python train.py --model="image classifier" --dataset="capsule endoscopy frames (Kvasir-Capsule)" --train_examples=42238 --image_size=32 --crop_scale_min=1 --horizontal_flip=false --cutout=0.4 --targets=["finding"] --num_classes=11 --arch="pvt" --norm="layernorm" --norm_position="pre" --hidden_act="swiglu" --mlp_ratio=2 --head_dim=16 --fused_qkv=false --qk_norm=true --parallel_block=false --dropout=0.1 --inner_norm=false --patch_size=[2, 2] --depths=[4, 8, 4] --widths=[80, 160, 320] --mixing="cutmix" --loss="cross_entropy" --head_dropout=0.2 --init="trunc_normal_002" --residual_init="zero_last" --optimizer="muon" --muon_scale="original" --learning_rate=0.015 --momentum=0.98 --nesterov=true --orthogonalizer="newton_schulz_5" --adamw_lr_other_params=0.0015 --max_steps=7700 --batch_size=256 --epochs=46.7 --lr_schedule="linear" --final_lr_fraction=0.05 --warmup_steps=770 --weight_decay=0.02 --adamw_weight_decay_other_params=0.05
Rows from block 13 of a small image classifier, named by matrix and row number. Rows with one number belong to one neuron. Each number is 128 + 24 x the weight over its row's rms, rounded and kept within 0 to 255. All counts start at 0. Numbers have three digits each. After the name is the row's rms in percent of the matrix's.
After each neuron's rows are labels from the 100 images, of 14848, where the neuron reaches its largest size: "colour at peak" is the nearest of a few named colours to the mean colour under the peak. Only what is clearly more common there than usual is listed. The data: capsule endoscopy frames (Kvasir-Capsule). In brackets: how many of the 100, against the usual share in percent.
# gate: MLP gate (model.blocks.13.mlp.gate.weight, 640x320), inputs 192-255
# fc1: MLP up (model.blocks.13.mlp.fc1.weight, 640x320), inputs 192-255
# fc2: MLP down (model.blocks.13.mlp.fc2.weight, 320x640, transposed), outputs 192-255

gate.289 138:104110142110104099101143132111097108123112109104156104106165138130157092078130123070113162142132149113126157151149085122145112138093180141105105177149089122101108135129156098117150079106169134
fc1.289 134:104073167114121100174147157117172154070086098119130113155106124103129146152114143110154129163147113161115142133132133164191106088146136101115122138160128191137157130144136145111130111118207157
fc2.289 141:118105144124158128132142187160099160154116124176118138100158151126149134113124145096153105079135101114148131114132129126156128137133143146141119118133150137132137152135092140065088138129115112
colour at peak: grey (26 vs 6.4)

gate.235 006:139124156111122139139161114122116145112101126124114121108105151141086155122086131131144161117150127100091080090155125102095123174078133121095109140112131122107110150153148100155110141140160117
fc1.235 006:097153091159125125179113161103110157112125160108105098173104140141117142135106129132164141114106153129123139122142115120117170138121145133146103162105130132118149144133167160110158114117121112
fc2.235 007:119107136134131168122160128164087190107129088123102142140155132156161148146101134122159162135126086147137117141129096149098142151143128073116146134104170152131149111115103146158099115101129174
colour at peak: grey (40 vs 6.4)

gate.106 152:160115117115124095127090151114089110112182115160097152179127151110082099112138135131161150077102129126118085136168140095083126142107155101114145130114087110139173127090107142110125160102131156
fc1.106 160:080122110124156100137160150125134115148125132119116131146153101139159078119141142132114084091128120160117090125113083118138139152160098143113088139128135148141125118169174129161128105151112145
fc2.106 153:118111151150122113089100097136112166118096142099077117150100150122110118145145146164165124138095104086114117145098071145112120078133120166166120092124142140130192075136093121101106120141134108
colour at peak: grey (39 vs 6.4)

gate.194 093:093153149125164144133135140111135120147111156135155168109132161120117170159084095076101172089164124114127116107115120153207147157123093109122124136120127083106114133140132174124131121148124170
fc1.194 089:114144159088133105153096111149104131140130095112126103116131119096121096120132172112112156103148080122178115111133142125152105113125160140128129109138153134123072148109124141096098141129117134
fc2.194 097:161130092107095131146110152136108150088124143150145120091149135143117102095136078127133088103114133162116153109172099121189106106140138122151154163160114156130135125131104122115131170103115132
colour at peak: orange (26 vs 9)

gate.178 024:159116150137127146128114170115121140171146110106143138165066117109106111133153099190137109101114145117108119193078133135088174107128121133135131135121138099124146164117121132153100116129128111
fc1.178 024:148128116140146121122125099125154121167151119108178150134132114092107090168085178116127116173152138157093140153097104103128166158114126118154129154102112140181172161081136129150096112125115097
fc2.178 027:103145120141144121124098117107124133090120135150164102129083121142148156105145140105125175120138127143134140136133105108146103162141105115137142117156146106145115095157145145113076131108137145
colour at peak: orange (33 vs 9)

gate.504 005:094111155135172136082183121123128098092131114109130099148157147105165078163113188113120160128130126132122149123138133109144110124099100171101092143156170101104125112106093125142122121168094104
fc1.504 006:092084142145060118150108200111159093139078180143140127119110124101130146117098116172128124128179095086154116113129117102123100108125130131094138073159134116119125136126111081097138129149115086
fc2.504 006:141152117103156144174118115149132107112126153136112115117091110150133140135131128119124109105121146155138200112127111113096162140165076120153078132112111119123093150133171155143116108121084136
colour at peak: orange (35 vs 9)

gate.212 148:172098108116138122132123129093140152153143106128145161136095096132194103156136118133124085132145150110098131123110112113176177113095099145122140101157128124102142156134159137098097129132117169
fc1.212 156:113126102103117135135104165118100067124170092119110146144139122182110116133129136139163146167155109112116115094090129107170128124151085137187152114148138132129101158119139139120124119153148116
fc2.212 143:084101125115139134140156132114140111100097163101130134127127142162143162159103078109079119124123173126127141104137122105108095188112110106142145093134100133148105114171148136121128156173146090
colour at peak: orange (42 vs 9)

gate.175 127:124164148109115125093130134141106130147137155159054115135118158139110122129135112076122142117102117121126115105133133134098099170152105140123144120138152143133137112152143137125134165103105137
fc1.175 127:146152151174141161131114132112106114126120158088123109095104145166183132114133156134106132135164134128078133162099116165109134126100110121112133144094134138133137129148111124132131122092113157
fc2.175 142:103146073093162111153169116131125112141160123142149120127156115089126110117141101121120145142145151126172114136129149150107176121165104137158102131126094120141123151160149117105189076130153103
colour at peak: orange (34 vs 9)

gate.308 007:162126115116130181112103142116129146119139148092130115119121137148112159132113147108139113115136090138142121088200166106153142112129141100121105116127114090137151135126134181187113145129136125
fc1.308 007:146091097137153121123078158133121074149132128111145144119113139147120122138142157164160105162108098096110116152149119135121116111137135132093143164078120124082143092146124122136131166122136078
fc2.308 009:126140117099139170094095127119122119119117180122080108125136131176105113129066135105172106178105121126130136125136138122117157080110121108155154093140158131103106155133143153151125148118150139
colour at peak: orange (29 vs 9)

gate.148 134:158093150104142083100116144115119135149141128189080135112136138106126124119113118130145132162096118133103147101153158125151035137141144112109165146162105122140126124129151149124081164112096121
fc1.148 125:141144115131166121093163152096151149158112148125148139123115165101120087120108095188161081150168125186127152141127097138153126134103125106117113131090117103109109106128157135108136097112122123
fc2.148 127:146127079113157114168129102109149164145102089144100169098160131124141139142125104144148123103153160129143117104121145158124098122162166142123161117153121090143104124123059096140119162143128134
colour at peak: orange (27 vs 9)

gate.639 104:151129131100141113156089125108132134156112115104108159163141154154147098115108119146092115122117127140110134119167147149115149150119099082139094157107144111160126137162077126102120094114123166
fc1.639 101:099151143155100133114111112166091097134120102153124104148152144100101155124151085150149126151111099128155083118118107124141125115126123114145117167125107111161113119161145157133088143133106112
fc2.639 098:143133111151108147083140166158134108115133133138129171176159120157156131174114150147115137151158146133152125146113154121130091104144153166159144129083148140075128143127128104126122130108132143
colour at peak: grey (30 vs 6.4)

gate.261 006:133158101143087134137083154131158104099181142141105138176116094114170111143139172162096121084129119148160124095176156129126155158107142169121113129145158117132147114119115119151115162166096118
fc1.261 005:145136109129167107138153114168091130097103159154152115096128163142096094133101104101114140126149160129134111094099088100150103117142173112139089121119100133080123100157129129106154110148118140
fc2.261 006:077144146111126156094086134138109154085125109128129108101119112091118136132116159090129157105108149131116145163082130194144086164124106151115157103160138127088132153128122096124130131150096169
colour at peak: grey (52 vs 6.4)

gate.10 161:128095094142093135150159118114143133092112173134165138134141152172108167138167181124166139089126156108148154182131126168140151135134124130108114151123121109096168123085141163138111125095156153
fc1.10 160:111150133138123118166128087137125126114151146130159117170139128146119100092095136135152148105109141107148182124173168151086120084143110135106107131119112114127145138118116121150104104129132142
fc2.10 153:074130137096138122132140146128141153098140118105151098138180145135102156139135068139172096139108148102118123151114119120164160154104126109107106121075098111084116119130127085106111153134099108
colour at peak: grey (34 vs 6.4)

gate.604 007:106140185191131115127141101137115130093125100135132134141130127162153138102111133153163154140172114175160134119142130168124093121112128092156112127107148184142127160110100139123149142129146117
fc1.604 008:130095079113114094143102156117146126141118074108063164163127123128161122116109118125139092118136119138107162092136081180131157126129137152152101114131154106127146105124155144193114100129111108
fc2.604 009:116160105134132131118124152123085149174095046131167165143108142106119145130140121141158140127129118127152146157145113119128135167116133132077157112127138114132118130139121149131129134138155176
colour at peak: orange (25 vs 9)

gate.195 013:174133124159156144074099108136177119094114108147175111157109111099140090142135121137112152128141162120101166124089097169117141152144107130121096137167089132117146145128105113107111131159115113
fc1.195 011:173069110149129154156119088113092129122127117121104162136104131106133124122144114135136094140142095103091102194154140100161115135130167128167144138100116137124136100113099152162145148133103157
fc2.195 013:147118108151116133165114112144138146113127097149166089137094136150080165119120101125135082112128113155094151124109159168164138164149086143163088117141128084133145111142126134100100145117151127
colour at peak: orange (36 vs 9)

gate.547 148:164091107165119115143136142105114137159096173118153111115140153136091147110133100114183176121133146101115140144119132096134135128129177130156154105170071135121160124079142099099126115116141149
fc1.547 147:108102108129147129185142125158173105121108105109123118117145138092105109127156126083125070141126128105136135122145130118137161134120064117100168157126127132129155117096152131105117143138137140
fc2.547 152:146144115144134131095136121102121125112130143113146154120154112112110105136118125090155121108134105152143136124135138109121154142188144153108113125097124157128110099142129132138159183110140095
colour at peak: grey (52 vs 6.4)

gate.506 016:141119132132133175137153122130086112086119142127144097163089089161150127154080104125121114096104125158175147129187139111123118166107097166135101140144148150156112144125149131122110129173135075
fc1.506 015:095126133105121073103130131138156089167140135101140086156172105145128168114090132185090148146113112122128140101179143185134084134078117151099159141151116149118108163132137109124081130114113109
fc2.506 018:153097150124141137107140168109151089145190143186083135142121123170121137092121123096166117134123170115124134092127115145170126153116149139098113088161155155115086149133117108124092138160114154
colour at peak: grey (25 vs 6.4)

gate.62 123:136098129110171122138079119148149135116116110127137138069083136163154148090124115132092167166155112116139141118135108120151102134119099201147162103103124105151132145132159133099135133120134114
fc1.62 119:146169141126114113104161103094117100121155137145135082089148084110108122109117130144158145130136146172106119138124136194130107140139160149091135127083135135111097099133156113134100159135090098
fc2.62 116:121154130157098144147100099095103155121137116168152111126155136130142111117135091156100145133097111166123168150180145111120100129126133085111131098123132110132133202129181118090140131146113137
colour at peak: orange (32 vs 9)

gate.21 020:125102166141120097115142111129125126114126135109133074161127138164117125112075089079127115129130142109148107113095101125114100107097113110160135125171124134140161151126141146167111112132131147
fc1.21 014:176126173111111130104148133080163152166113152159158120095116106146113143105135116140098162140116163148106124110124098170134127133149127129123105142109088099139163163072122100154119157144153115
fc2.21 025:141104156120140110081150111094118137092138146118097128156155161150129129118124173100110139108119191128092124144121129135105114089101122130119116149116145138109143147067156132158095164135122138
colour at peak: orange (50 vs 9)

gate.346 152:136128091148152163133121132161156135126144126107118135171114132103134125068169106129158116121160114105137031097117088141124137140091103126141149077112108133098147135116106077137170102138170092
fc1.346 153:147115131071132138123154113117128129117113109174159111128112161145093164135087130127150156126155141111113069168097114152113146136084136162112106079144124108114089113130138104137121150133135110
fc2.346 151:113103124162151155119176140126146101134164123147118125116092100102151132098121119131110137129121136151129113140133137152154134107112156136162121097099154149098151120183123064120104116116116112
colour at peak: orange (44 vs 9)

gate.232 136:126120105101135145142156133121111106099169108132122075087117075163163139115154127129156096157104144150143131096114121126154153113057121134159155092172165137136120157123161147129096119153140141
fc1.232 135:088088127160097104108117123155144114156110158166140134146133119124132173124181130098140101140159151059126123109133129127122147106139144150112084158113135096101099114148117118129161139125161084
fc2.232 152:143164075158156157109115131089111121116134083106114109121138133147109128116110057112130123140131148133149139101162122157125128163116144151130115145107158142127131110146178134138082128137101160
colour at peak: orange (59 vs 9)

gate.610 151:130064131122160121149081171149122140127144133120153135146126145139106130120113077110124136134170164131100130118146135187109093122072131118128137133131088164126140136123122099077145115131107181
fc1.610 141:156120095120088106096132106159122113129111122128109118168127100128155174122159151122139098137140125123114081106125112113101171132146116088147114112133139174124105156089108120089099098122137111
fc2.610 152:100119104153108174129088103111134115146131110118088114158120102125151135091165141142163146116132102110110159065089161145123127061079089135151141116143160132124125184142131133181129088125121137
colour at peak: orange (32 vs 9)

gate.551 143:158082110131141102152126145117175101105123159124137089180106119156149111136110129162173109108099140088141162099156160140091140099123143137164145121114111123090151149141124167183129110167123127
fc1.551 145:151101118183133134133105136150145148141110155149105108129108116122141130143147099074113125137116159158117138086096082099126171123143127140106133079139131123134120103149115098166132144151131139
fc2.551 145:136177134087137111111078112131129117128146098135122116102124158138127112133145127182086122114126107136110099115121112132112133130089124122138127129095144140115117162133114122130130163148141105
colour at peak: grey (29 vs 6.4)

gate.72 137:143115150132097146148124147101111124117130139153157117109104136118146157118101099160114152142185142099134172090171106104159143168135100128131112133142132129123109089135184106100126108084146131
fc1.72 142:146119160164142112105125119104137127137150117118111109179140144112128167098166159101102101127188141154102092123134147135091156122106125109130137121103093166124133111129154140122134170092122141
fc2.72 138:120141155121151120118100128132094138146147134110110099102138165142119136127132154081069082144131107124112152168120121110111125111157149163174132155109113131158112129101112147119129095138163178
colour at peak: orange (36 vs 9)

gate.87 152:147155103091156094142112150079122099131134138117120161194151144125133135115119174121130151146097134114128092150123105148150156135134152180119139136128079139151129106144093157110125090140124150
fc1.87 150:122130099123099079106122174126095159151129147112127102119144158141098137172137188065103160115098107121096133149139141155153160133102153164125127151097112135123121131153161133103108162113143126
fc2.87 151:151153123111141144100119101109085082082121119163155150136138131146164116057154131131125102128124136131119129099161131115153083155122114123175111171130153161096096138149110099102149140100096047
colour at peak: grey (32 vs 6.4)

gate.576 119:145138146137111140142135121111165171138108122170135192131185122110140129126088126172122122100129123140143158156183120132128099150136117110147112129137130107129142101140132138140080107133166154
fc1.576 121:145133131083150106109096107099111133138130101119143100125111145132104157134136148134129115074124153153152119116152132185096128176136104142158127131128153164118130126134147157184150141150124148
fc2.576 129:132145120050139119128105112123112137169177136154098132155143100118121198111120129105151156135139180105125152145095116167096121119109147155125132164113116161098104139117138110132114176156140143
colour at peak: grey (32 vs 6.4)

gate.534 129:143158116088104136121128136118127130112111169135149138156099147168096123125106128168113138129111122116109107130135121120142144123136121141096137097109091183121115124085114144112154168146152123
fc1.534 127:104120136115109149139117132099165154105135120135134071138091130145123074109120161123131119127129109101116132150146141126145167143151094163103114147105111144130130160128117133137118163113136147
fc2.534 128:116127174101101145133160123173119144125107169109152123097112126095097099060140137133094151116224091117143106129151109154128117126145163092112150110144092129113077127114148101123095143123132119
colour at peak: grey (28 vs 6.4)

gate.408 021:181097162134102100139149114118113129123152149127092129120163114065122146113142102124116105119088155110125127138109166088149109108157153153124141146137143126160156101139148137124108131116103136
fc1.408 019:158104206101148130119135123100129127079112153118114121139140104118126147169143110106122097119099164112154090115096118102091134135159138149110115119143111124135158139139124154136089144126137140
fc2.408 026:105135135105138105144142148156134104115112126137105076116123149179151108143095144124133159118125145091119142109109188111144174120121121145112119111098157119090121126088103100138121157138105162
colour at peak: orange (27 vs 9)

gate.383 009:124122095141125142118129136079127147146158169114120136138148108148173097162124176078120124127103115136123090095148081126102118121142096127113146106127123129129154087121098132129123113142094198
fc1.383 007:135173073155135127091161119084175124133169158129123104113134116150112111084144109147135176133150106113133113139154085129136131134152085100145147126108128128136169166113123104152049068150114119
fc2.383 010:162137131109130109131169140116145118128132140128126133172149131148116127091133079150131157158070089130147128124157180121146097184146122088135120199113125102147147193133133125123119145107130088
colour at peak: orange (40 vs 9)

gate.348 019:124130110152148092152115096106148127114097158094091163165173166095097101103120091139116119113133157135197119123090126109128098137149132095151087159110176140118099143106143140129152130123096080
fc1.348 021:162126135136163099145130092140109101152130136167126128120127179056081130144141105155137124110115149119129128132142098117166155123134148132116121137131134134119139100128156113167160119101114115
fc2.348 020:111113149115143146115107129151178097140119116172132119097116116106135124122141149126118109126114079093126129143146121124150086090125158143138077133099118103118135133134146166108096135174123148
colour at peak: orange (26 vs 9)

gate.375 150:084130133146101148093172139124154126127190162168098170125146088103103121141104138186122165139086101075157142137159123155139132120135128126163078163173088126113132101113127096147111140107144107
fc1.375 154:129152084148123117157125123139117107116132129114060183160110101119156110112119133141115141147132147118128149096111181103154118131128126127123113115103156106159114158120100145135148121151106165
fc2.375 148:082100168108134131120094119092111165159117164119105161136108118175118098186135142151122119123137113068098139112142158136162115134134116150086149179137114148152146157114121183163124131115129139
colour at peak: grey (71 vs 6.4)

gate.605 007:142069116152144118122112181138152094131132133084196138170123120187132101122130138130137079127131133108191127109131110138142102143128091118170141124147114139100125106152084165124127136116123116
fc1.605 007:110118120117120164137138125138097160127128136159115110123150128097107144121159109135122152174136100159090095123105133150140128102141150110111138170099118152119138138138144139156167148162103139
fc2.605 008:141150131125123135140134115169121134148143145150156144105144113153151127125160155138136152126107153096113114130176141117079125171157121146080103100129133117117130139127141131129159176141094117
colour at peak: grey (26 vs 6.4)

gate.275 143:086152122141136122108184113086141116115158103134114125118120148112106142116146121083131107085094173123143162158155122094172135114076135138098136095136166102143115174092134118135159117167077151
fc1.275 142:127137125161147115152122136158119146115052141162115143166106110164164115126155109158115148135156150103119111136084127143098090131108120119134119101086123084099120114174107107142117132132117113
fc2.275 138:119101127114163075132095146167111127132121121121139131082135162101136118145122117135131112145121141169079116121136108089139143168133094095161136146100151112121084139118114128104158098091127081
colour at peak: grey (27 vs 6.4)

gate.71 014:086089131146107081142087148084155103122137152128092109128132144144130140159131117121115152146068086123129162103145131127143154124130112132148131138138111081122174124140121108130128140130152117
fc1.71 015:098117126146130090174155107113165100130118117111122084154167130162159135121114134172124130119135137098113151187101116135144105113161125123149124126083077160133148111124120115157162153107104079
fc2.71 017:159155142130123125141147133122133153160111132140173110098066132087097164123149116105181131116077109157126137150134113099143082169090117108133102127115134139129136141118112134112159137126112112
colour at peak: orange (34 vs 9)

gate.133 143:120150154107127110104120153106123086127137114119133129145107119172120101115120142141096134081140087113120106118145083126100085115107165102112115167157103113143146112125121080102138112134100160
fc1.133 147:144152142096155079141136110106178153126145172115138124111146108151134135116150112125156123129109108110163138119118116149116095130152148144106137135076131140185125165129148139138170144110107135
fc2.133 141:152110109138169166110143093124157146134144104124084105117091119123141100110080131100108151136125117103136068150133158113169125143144140116116114110134112145167140132132152170197113110147112167
colour at peak: grey (29 vs 6.4)

gate.158 157:121166134120121133086154134116166113109158177133125138152124111141106122117122114111122150142090133174102145148137088086136144073115122156164105133114137138206136157126127149130145137137125146
fc1.158 162:105190124155096114146100146113143155154123165105103135125114069117140133113110151126123143144124077145140149124165165152091114147150105095114134146117170125137111132114141124116131128190124165
fc2.158 152:188113148133102105126135063125107096119121116097157148173149146126142155213118089092150145138171146138117150120165152146082160122146118162169110141140070120123162164141103139133142172113101140
colour at peak: grey (42 vs 6.4)

gate.296 139:147124183112100125099086124121132114144136132125156118126126122100117120105121182097112128079162105114133166121110124129151099121126104130124111132142159175111119147135142127141161121121100144
fc1.296 143:132127129095119141127113137162144108161130115109166124135173188143080163110122144118144136086147127136112152123118153131121088123143110143143108129121123127151169126099091121095158125115159119
fc2.296 142:127165131142080146112126091137109124154106175136090168141085162145080115142081150150146160127116115155105143152130172163074115115122124110137136172144127136114149162129117201151182142160151155
colour at peak: grey (32 vs 6.4)

gate.426 124:171185144169138084144096118128102192104161136104143142107141125122104116153108158122106140125146114131101116107141124145149135120128135093103128090153154133147137151138150139121122140154128143
fc1.426 134:119101148121151131160130150129161116177161117167180135145125128162127132154102126109132095083135131123148168197131140125092157078141180095108108103173138091157111142142086099152138153115143132
fc2.426 137:120113115121130153109075175121181112145132157110138176126161116136153148147099113114123140085130108128112168143110051111125165145124118139118132118133130139099103094131100136117135129139166129
colour at peak: grey (29 vs 6.4)

gate.318 149:183143068101091137121152118161080118118104155142137145109144199148110114139114131127165103121154161127163123103165129084122086142094102096120155137130109140103163075104139149086111160154124158
fc1.318 150:122147115116133122113119095145129155089133135157150140056165154154086084193145133106133109108127119149124131112125111119118102106105152101131141161129128109115134056083121130086138144151120159
fc2.318 147:142121059145145145169129122127152122139121165136106100062117112121111155137141148087140103120136119155106120068128137137115095130165096129175165125124155153128099167136097126120121129133131138
colour at peak: grey (33 vs 6.4)

gate.464 011:130155100120152125099110140112139101131129140117113117108111121137124152105120123155075130121124159162129106145105152160147081163131162090157121153156137123184126099108132112195104133115124127
fc1.464 010:135162139147128099101128131119106095142165116120092150141145102123124126175127123135154130124082141132111097132091151117119068136108179107112156173130117136110137118047132124137148164103116133
fc2.464 012:140082107157163107092122124149161108130104115136139093189123131121138160122110138145069148118135152166138126133133129148141160121132150131182128138084151181152140150145110150139112109109116094
colour at peak: black (33 vs 0.6)

gate.567 153:127131131132087123134172169117102160173125158130102139126129142093128101099145081109127166108099139139110137121159146101183104144122145120086133145130127126087128132093140134144133137114199101
fc1.567 144:113117108142150138112102123177151124123115153135102081152100155120090106157163129152134097146129126128145124118126147087117107126143140164096171125089127116158169112139108155130111069120129153
fc2.567 142:170148180101117136139112152107131161110139129127169150124137128152148160156128188084119131104086140176066118132120174104106160122146131091107120157097142094044130128153170174111144165126131123
colour at peak: grey (28 vs 6.4)

gate.120 145:100100130107121110097154112135112153162124091156158075103110144113126121144128123095113108118147157100135158113156097157121153115083162077113138097136100153125162116107104128097142123135130118
fc1.120 144:111160132137151152172113126136165132140157148164158104129094135127092157143121125136146095117151164166100098095114060149152105116134126123137148099095093130166114153148091133140144099142068143
fc2.120 151:110137123123161171146128131159118140097157127083126120120104089140163109133149121085109132118080156122099118131132164132110096161154140134159136130145101141142105162088130092094123160128116122
colour at peak: orange (32 vs 9)

gate.132 161:171191116077140129108177135141096153169091114092125135115123127138166118160117097090144131109130125111113161124138155121114133137136174074127102144130123107144100169115157090099134121140118112
fc1.132 160:131140164134144153082143139127144079133158100151197111108107131129135109142118123151150105114122118141148093128113095146142137108121120159105110183145157149153137122138121087124159173114124123
fc2.132 158:143109107100117165136104139156133085106165136161135098120133163171090132144143142140153147132096158108132147116138129128134127120105144130113128106100125149104096095099140087189127131096071083
colour at peak: grey (29 vs 6.4); orange (26 vs 9)

gate.597 019:148151125096173120124115110169099136126158114137142113098152153138134089136180127108097120126125129145081154139134075138144093163138152129123112110140096120172123136167111124155141139108121135
fc1.597 019:139094125094108100131105144075159137188087126112108163160116132141138116137133145059123111142130128134144119138107148107133130109150107115125127138112178118100121124116125126151143119146106105
fc2.597 020:123157139111141114115128131155133096102141101127119140105146139136139073145144106148120105093072091077134133127142122146113138141132137117131134082163155129177161106119120118119144166085083100
colour at peak: orange (30 vs 9)

gate.393 040:113119148172134133095136154162123113129132177129101096118048133148113190130154143152089176108108105114158126114108127113114128101121124106163141069162128153121116151123110119094083143121124180
fc1.393 038:159109101161142130172125104120115144128128086165119138100165133117133092109107108080160094154143135172144149123125138138140121109113123100116135155109135118135171121100115144144143146159110131
fc2.393 047:126125091098141119149078167142084127147127149146114071107127134136102139155146135089151134125163086147129107119115144103151169091145190115101108144136141159107140138158131152130124148141091096
colour at peak: grey (38 vs 6.4)

gate.507 007:093102098159097103165116161141093158143167153145107124119177117163100105178158144086103110127126124096172108117105129142087116125131100126149123147093126123127103083113136138173153136137164167
fc1.507 008:097146124134115139112076133125157082116115073138185121172124133072111157134153121121086131143161089160123079114121143139159142128156119110097140128134145106133110138135151119114097112133150163
fc2.507 008:118140149120094174123154131091147126103133104114122103158121120117098121097142102186116110142128115107087157134156152130139104150105124148144113132073081139179167120143113158139146142124109154
colour at peak: grey (35 vs 6.4)

gate.487 005:126129084123146157127122118053087121109114151122104132167124134077130123118173125096109124139132139156151154107087127135084173119115160108141138120136149132160149098161135121141091167107123152
fc1.487 006:129119135107178124117120147122144120098157161080153162164115105092083114132096155125130164135126160099144170093135129132102121203115108118137125111118132099102129120092101124126140106149135127
fc2.487 005:128128132102134117096109148102141153115134171096106130117117133159106126120152156126154153146126101155149149142138072105154127130134162129137112108135136115126142130125093138136161111112121111
colour at peak: orange (36 vs 9)

gate.628 014:109110126129118125140191106138112130127075152150125126121075163134121130111109112121117141124151095130132126159132125156127136113131133157110134154127094151159131179143126137133127149194123120
fc1.628 011:143137141157146152144090125150153101113095172160093172131114166130110164105155145132119200092131086135142158084110112158130171104151114128166137108088105141170120137122128145130115118180088064
fc2.628 015:121137122161131153092124119162142174200159118088127088174143123132145138145107105100141156158140111078137127134117109126158124154129150098103132122097135126091110129106168116107112111128132155
colour at peak: orange (46 vs 9)

gate.437 146:152119108123149118081130167138125180129183149123105120107100110105161151097129136137143095110139102108129119120140134124112106122129140120155143113116181116145110137136121131132085107118165142
fc1.437 153:121110129121122120128119155128104132126180141105122096145096074108140168137111143136171113111139088128125125116135104156121105132138146151145141117089168127128090138134112168141114096118149114
fc2.437 162:137134151128158169139094092126143126096124104160087145109099144103128134129158127130154123103149142132186142159168187137141166119144146137117096128102121141130165126109093089107104141136126100
colour at peak: grey (35 vs 6.4)

gate.455 119:143134111094117121181131167114104111101174106132150125123135141107138137078133089123150122080131118089146171124115100093124069147101130113112118120110115117165126118148146089154169165179112145
fc1.455 117:153120123106137104125136144153110130119124142142107113120116108165137122159149093127146144146140139101080086134142114151114147103151113125128148108100157125168108094119181137115111112153132095
fc2.455 125:101139120180128137092133143105120109126152135105127088150147153133141067137141126114122176150131178119126187135143121117119140136114118136116121146115090165061113169093176179101110101128144113
colour at peak: orange (39 vs 9)

gate.290 011:122126119115147125131120124119118127130133117119158141147163103140108132113151173126102117149117114104144076108192151145132108129123124140109152146085167095129151109163144090092136159109129087
fc1.290 011:127113143121131113102110124099132180093133150089132160150074137156093145134175159120106089149125166155126156122160102136120105090171143105142146156119143176124139131099146102144155156133123110
fc2.290 012:173108146175140132152154115080160126109155159157110131118124144122147092147130094132142168151134114136102115118139150110120132141185119096111138115151154136105118149065149109158121142126145085
colour at peak: orange (47 vs 9)

gate.444 149:172108116124124112111178162124138144129028112173156125170095142108149140139143129164103135144129128148146127106125138145112117141114140162126160106136112133149148094129094161110089141127123150
fc1.444 142:136094105143095102162146172129092125103121134151155136141141122117127112126130118156169154114130131145119085156108170156137153118165134106144125101169144152103111124141108130156159133140111143
fc2.444 151:117146119120132135137147144144110112100112075128113127155101102143145136161115124193137117102195154151081131089173121173139134136091186090121141106140106135143111137144151093152119103154102121
colour at peak: grey (42 vs 6.4)

gate.119 013:130154104130098123151120139124134159071169167133153132137101134110136109140120171125131111098134115095125147132134084138169156150150180125098172116112149127129130121133095133140158113148096121
fc1.119 011:131133164121105118136141135154110127164137125148134107104149123096139181136119095070125090127090136113116109150129194147120115109133097121175152139137118146148081107130136150124153111133141154
fc2.119 015:157147114117183130141152110115095104147126115130114148128129118121136125100117083117096145122158131118143115114108148138104109121121123158178134099097107169075142123116120126118140127136144073
colour at peak: orange (64 vs 9)

gate.115 138:120126133126129109156094138087117157109146159109078096147150124159152168102141170170135136159112131106154144105087099126145089158150163147096098120099124136146123154163116191121098101108112139
fc1.115 137:142155113111090135142083137141169134151159148117115089138157114124146148121140143107126140159153150141091167161119137111118104115120092102119125135065146149118107130219123128155087113090162125
fc2.115 143:160133145125127145139116109115116168133117110125129111127094125167185142143152107163197142128098124116176157111108169098070105117125135126134127154173138105143100158117087140135131146107167085
colour at peak: grey (34 vs 6.4)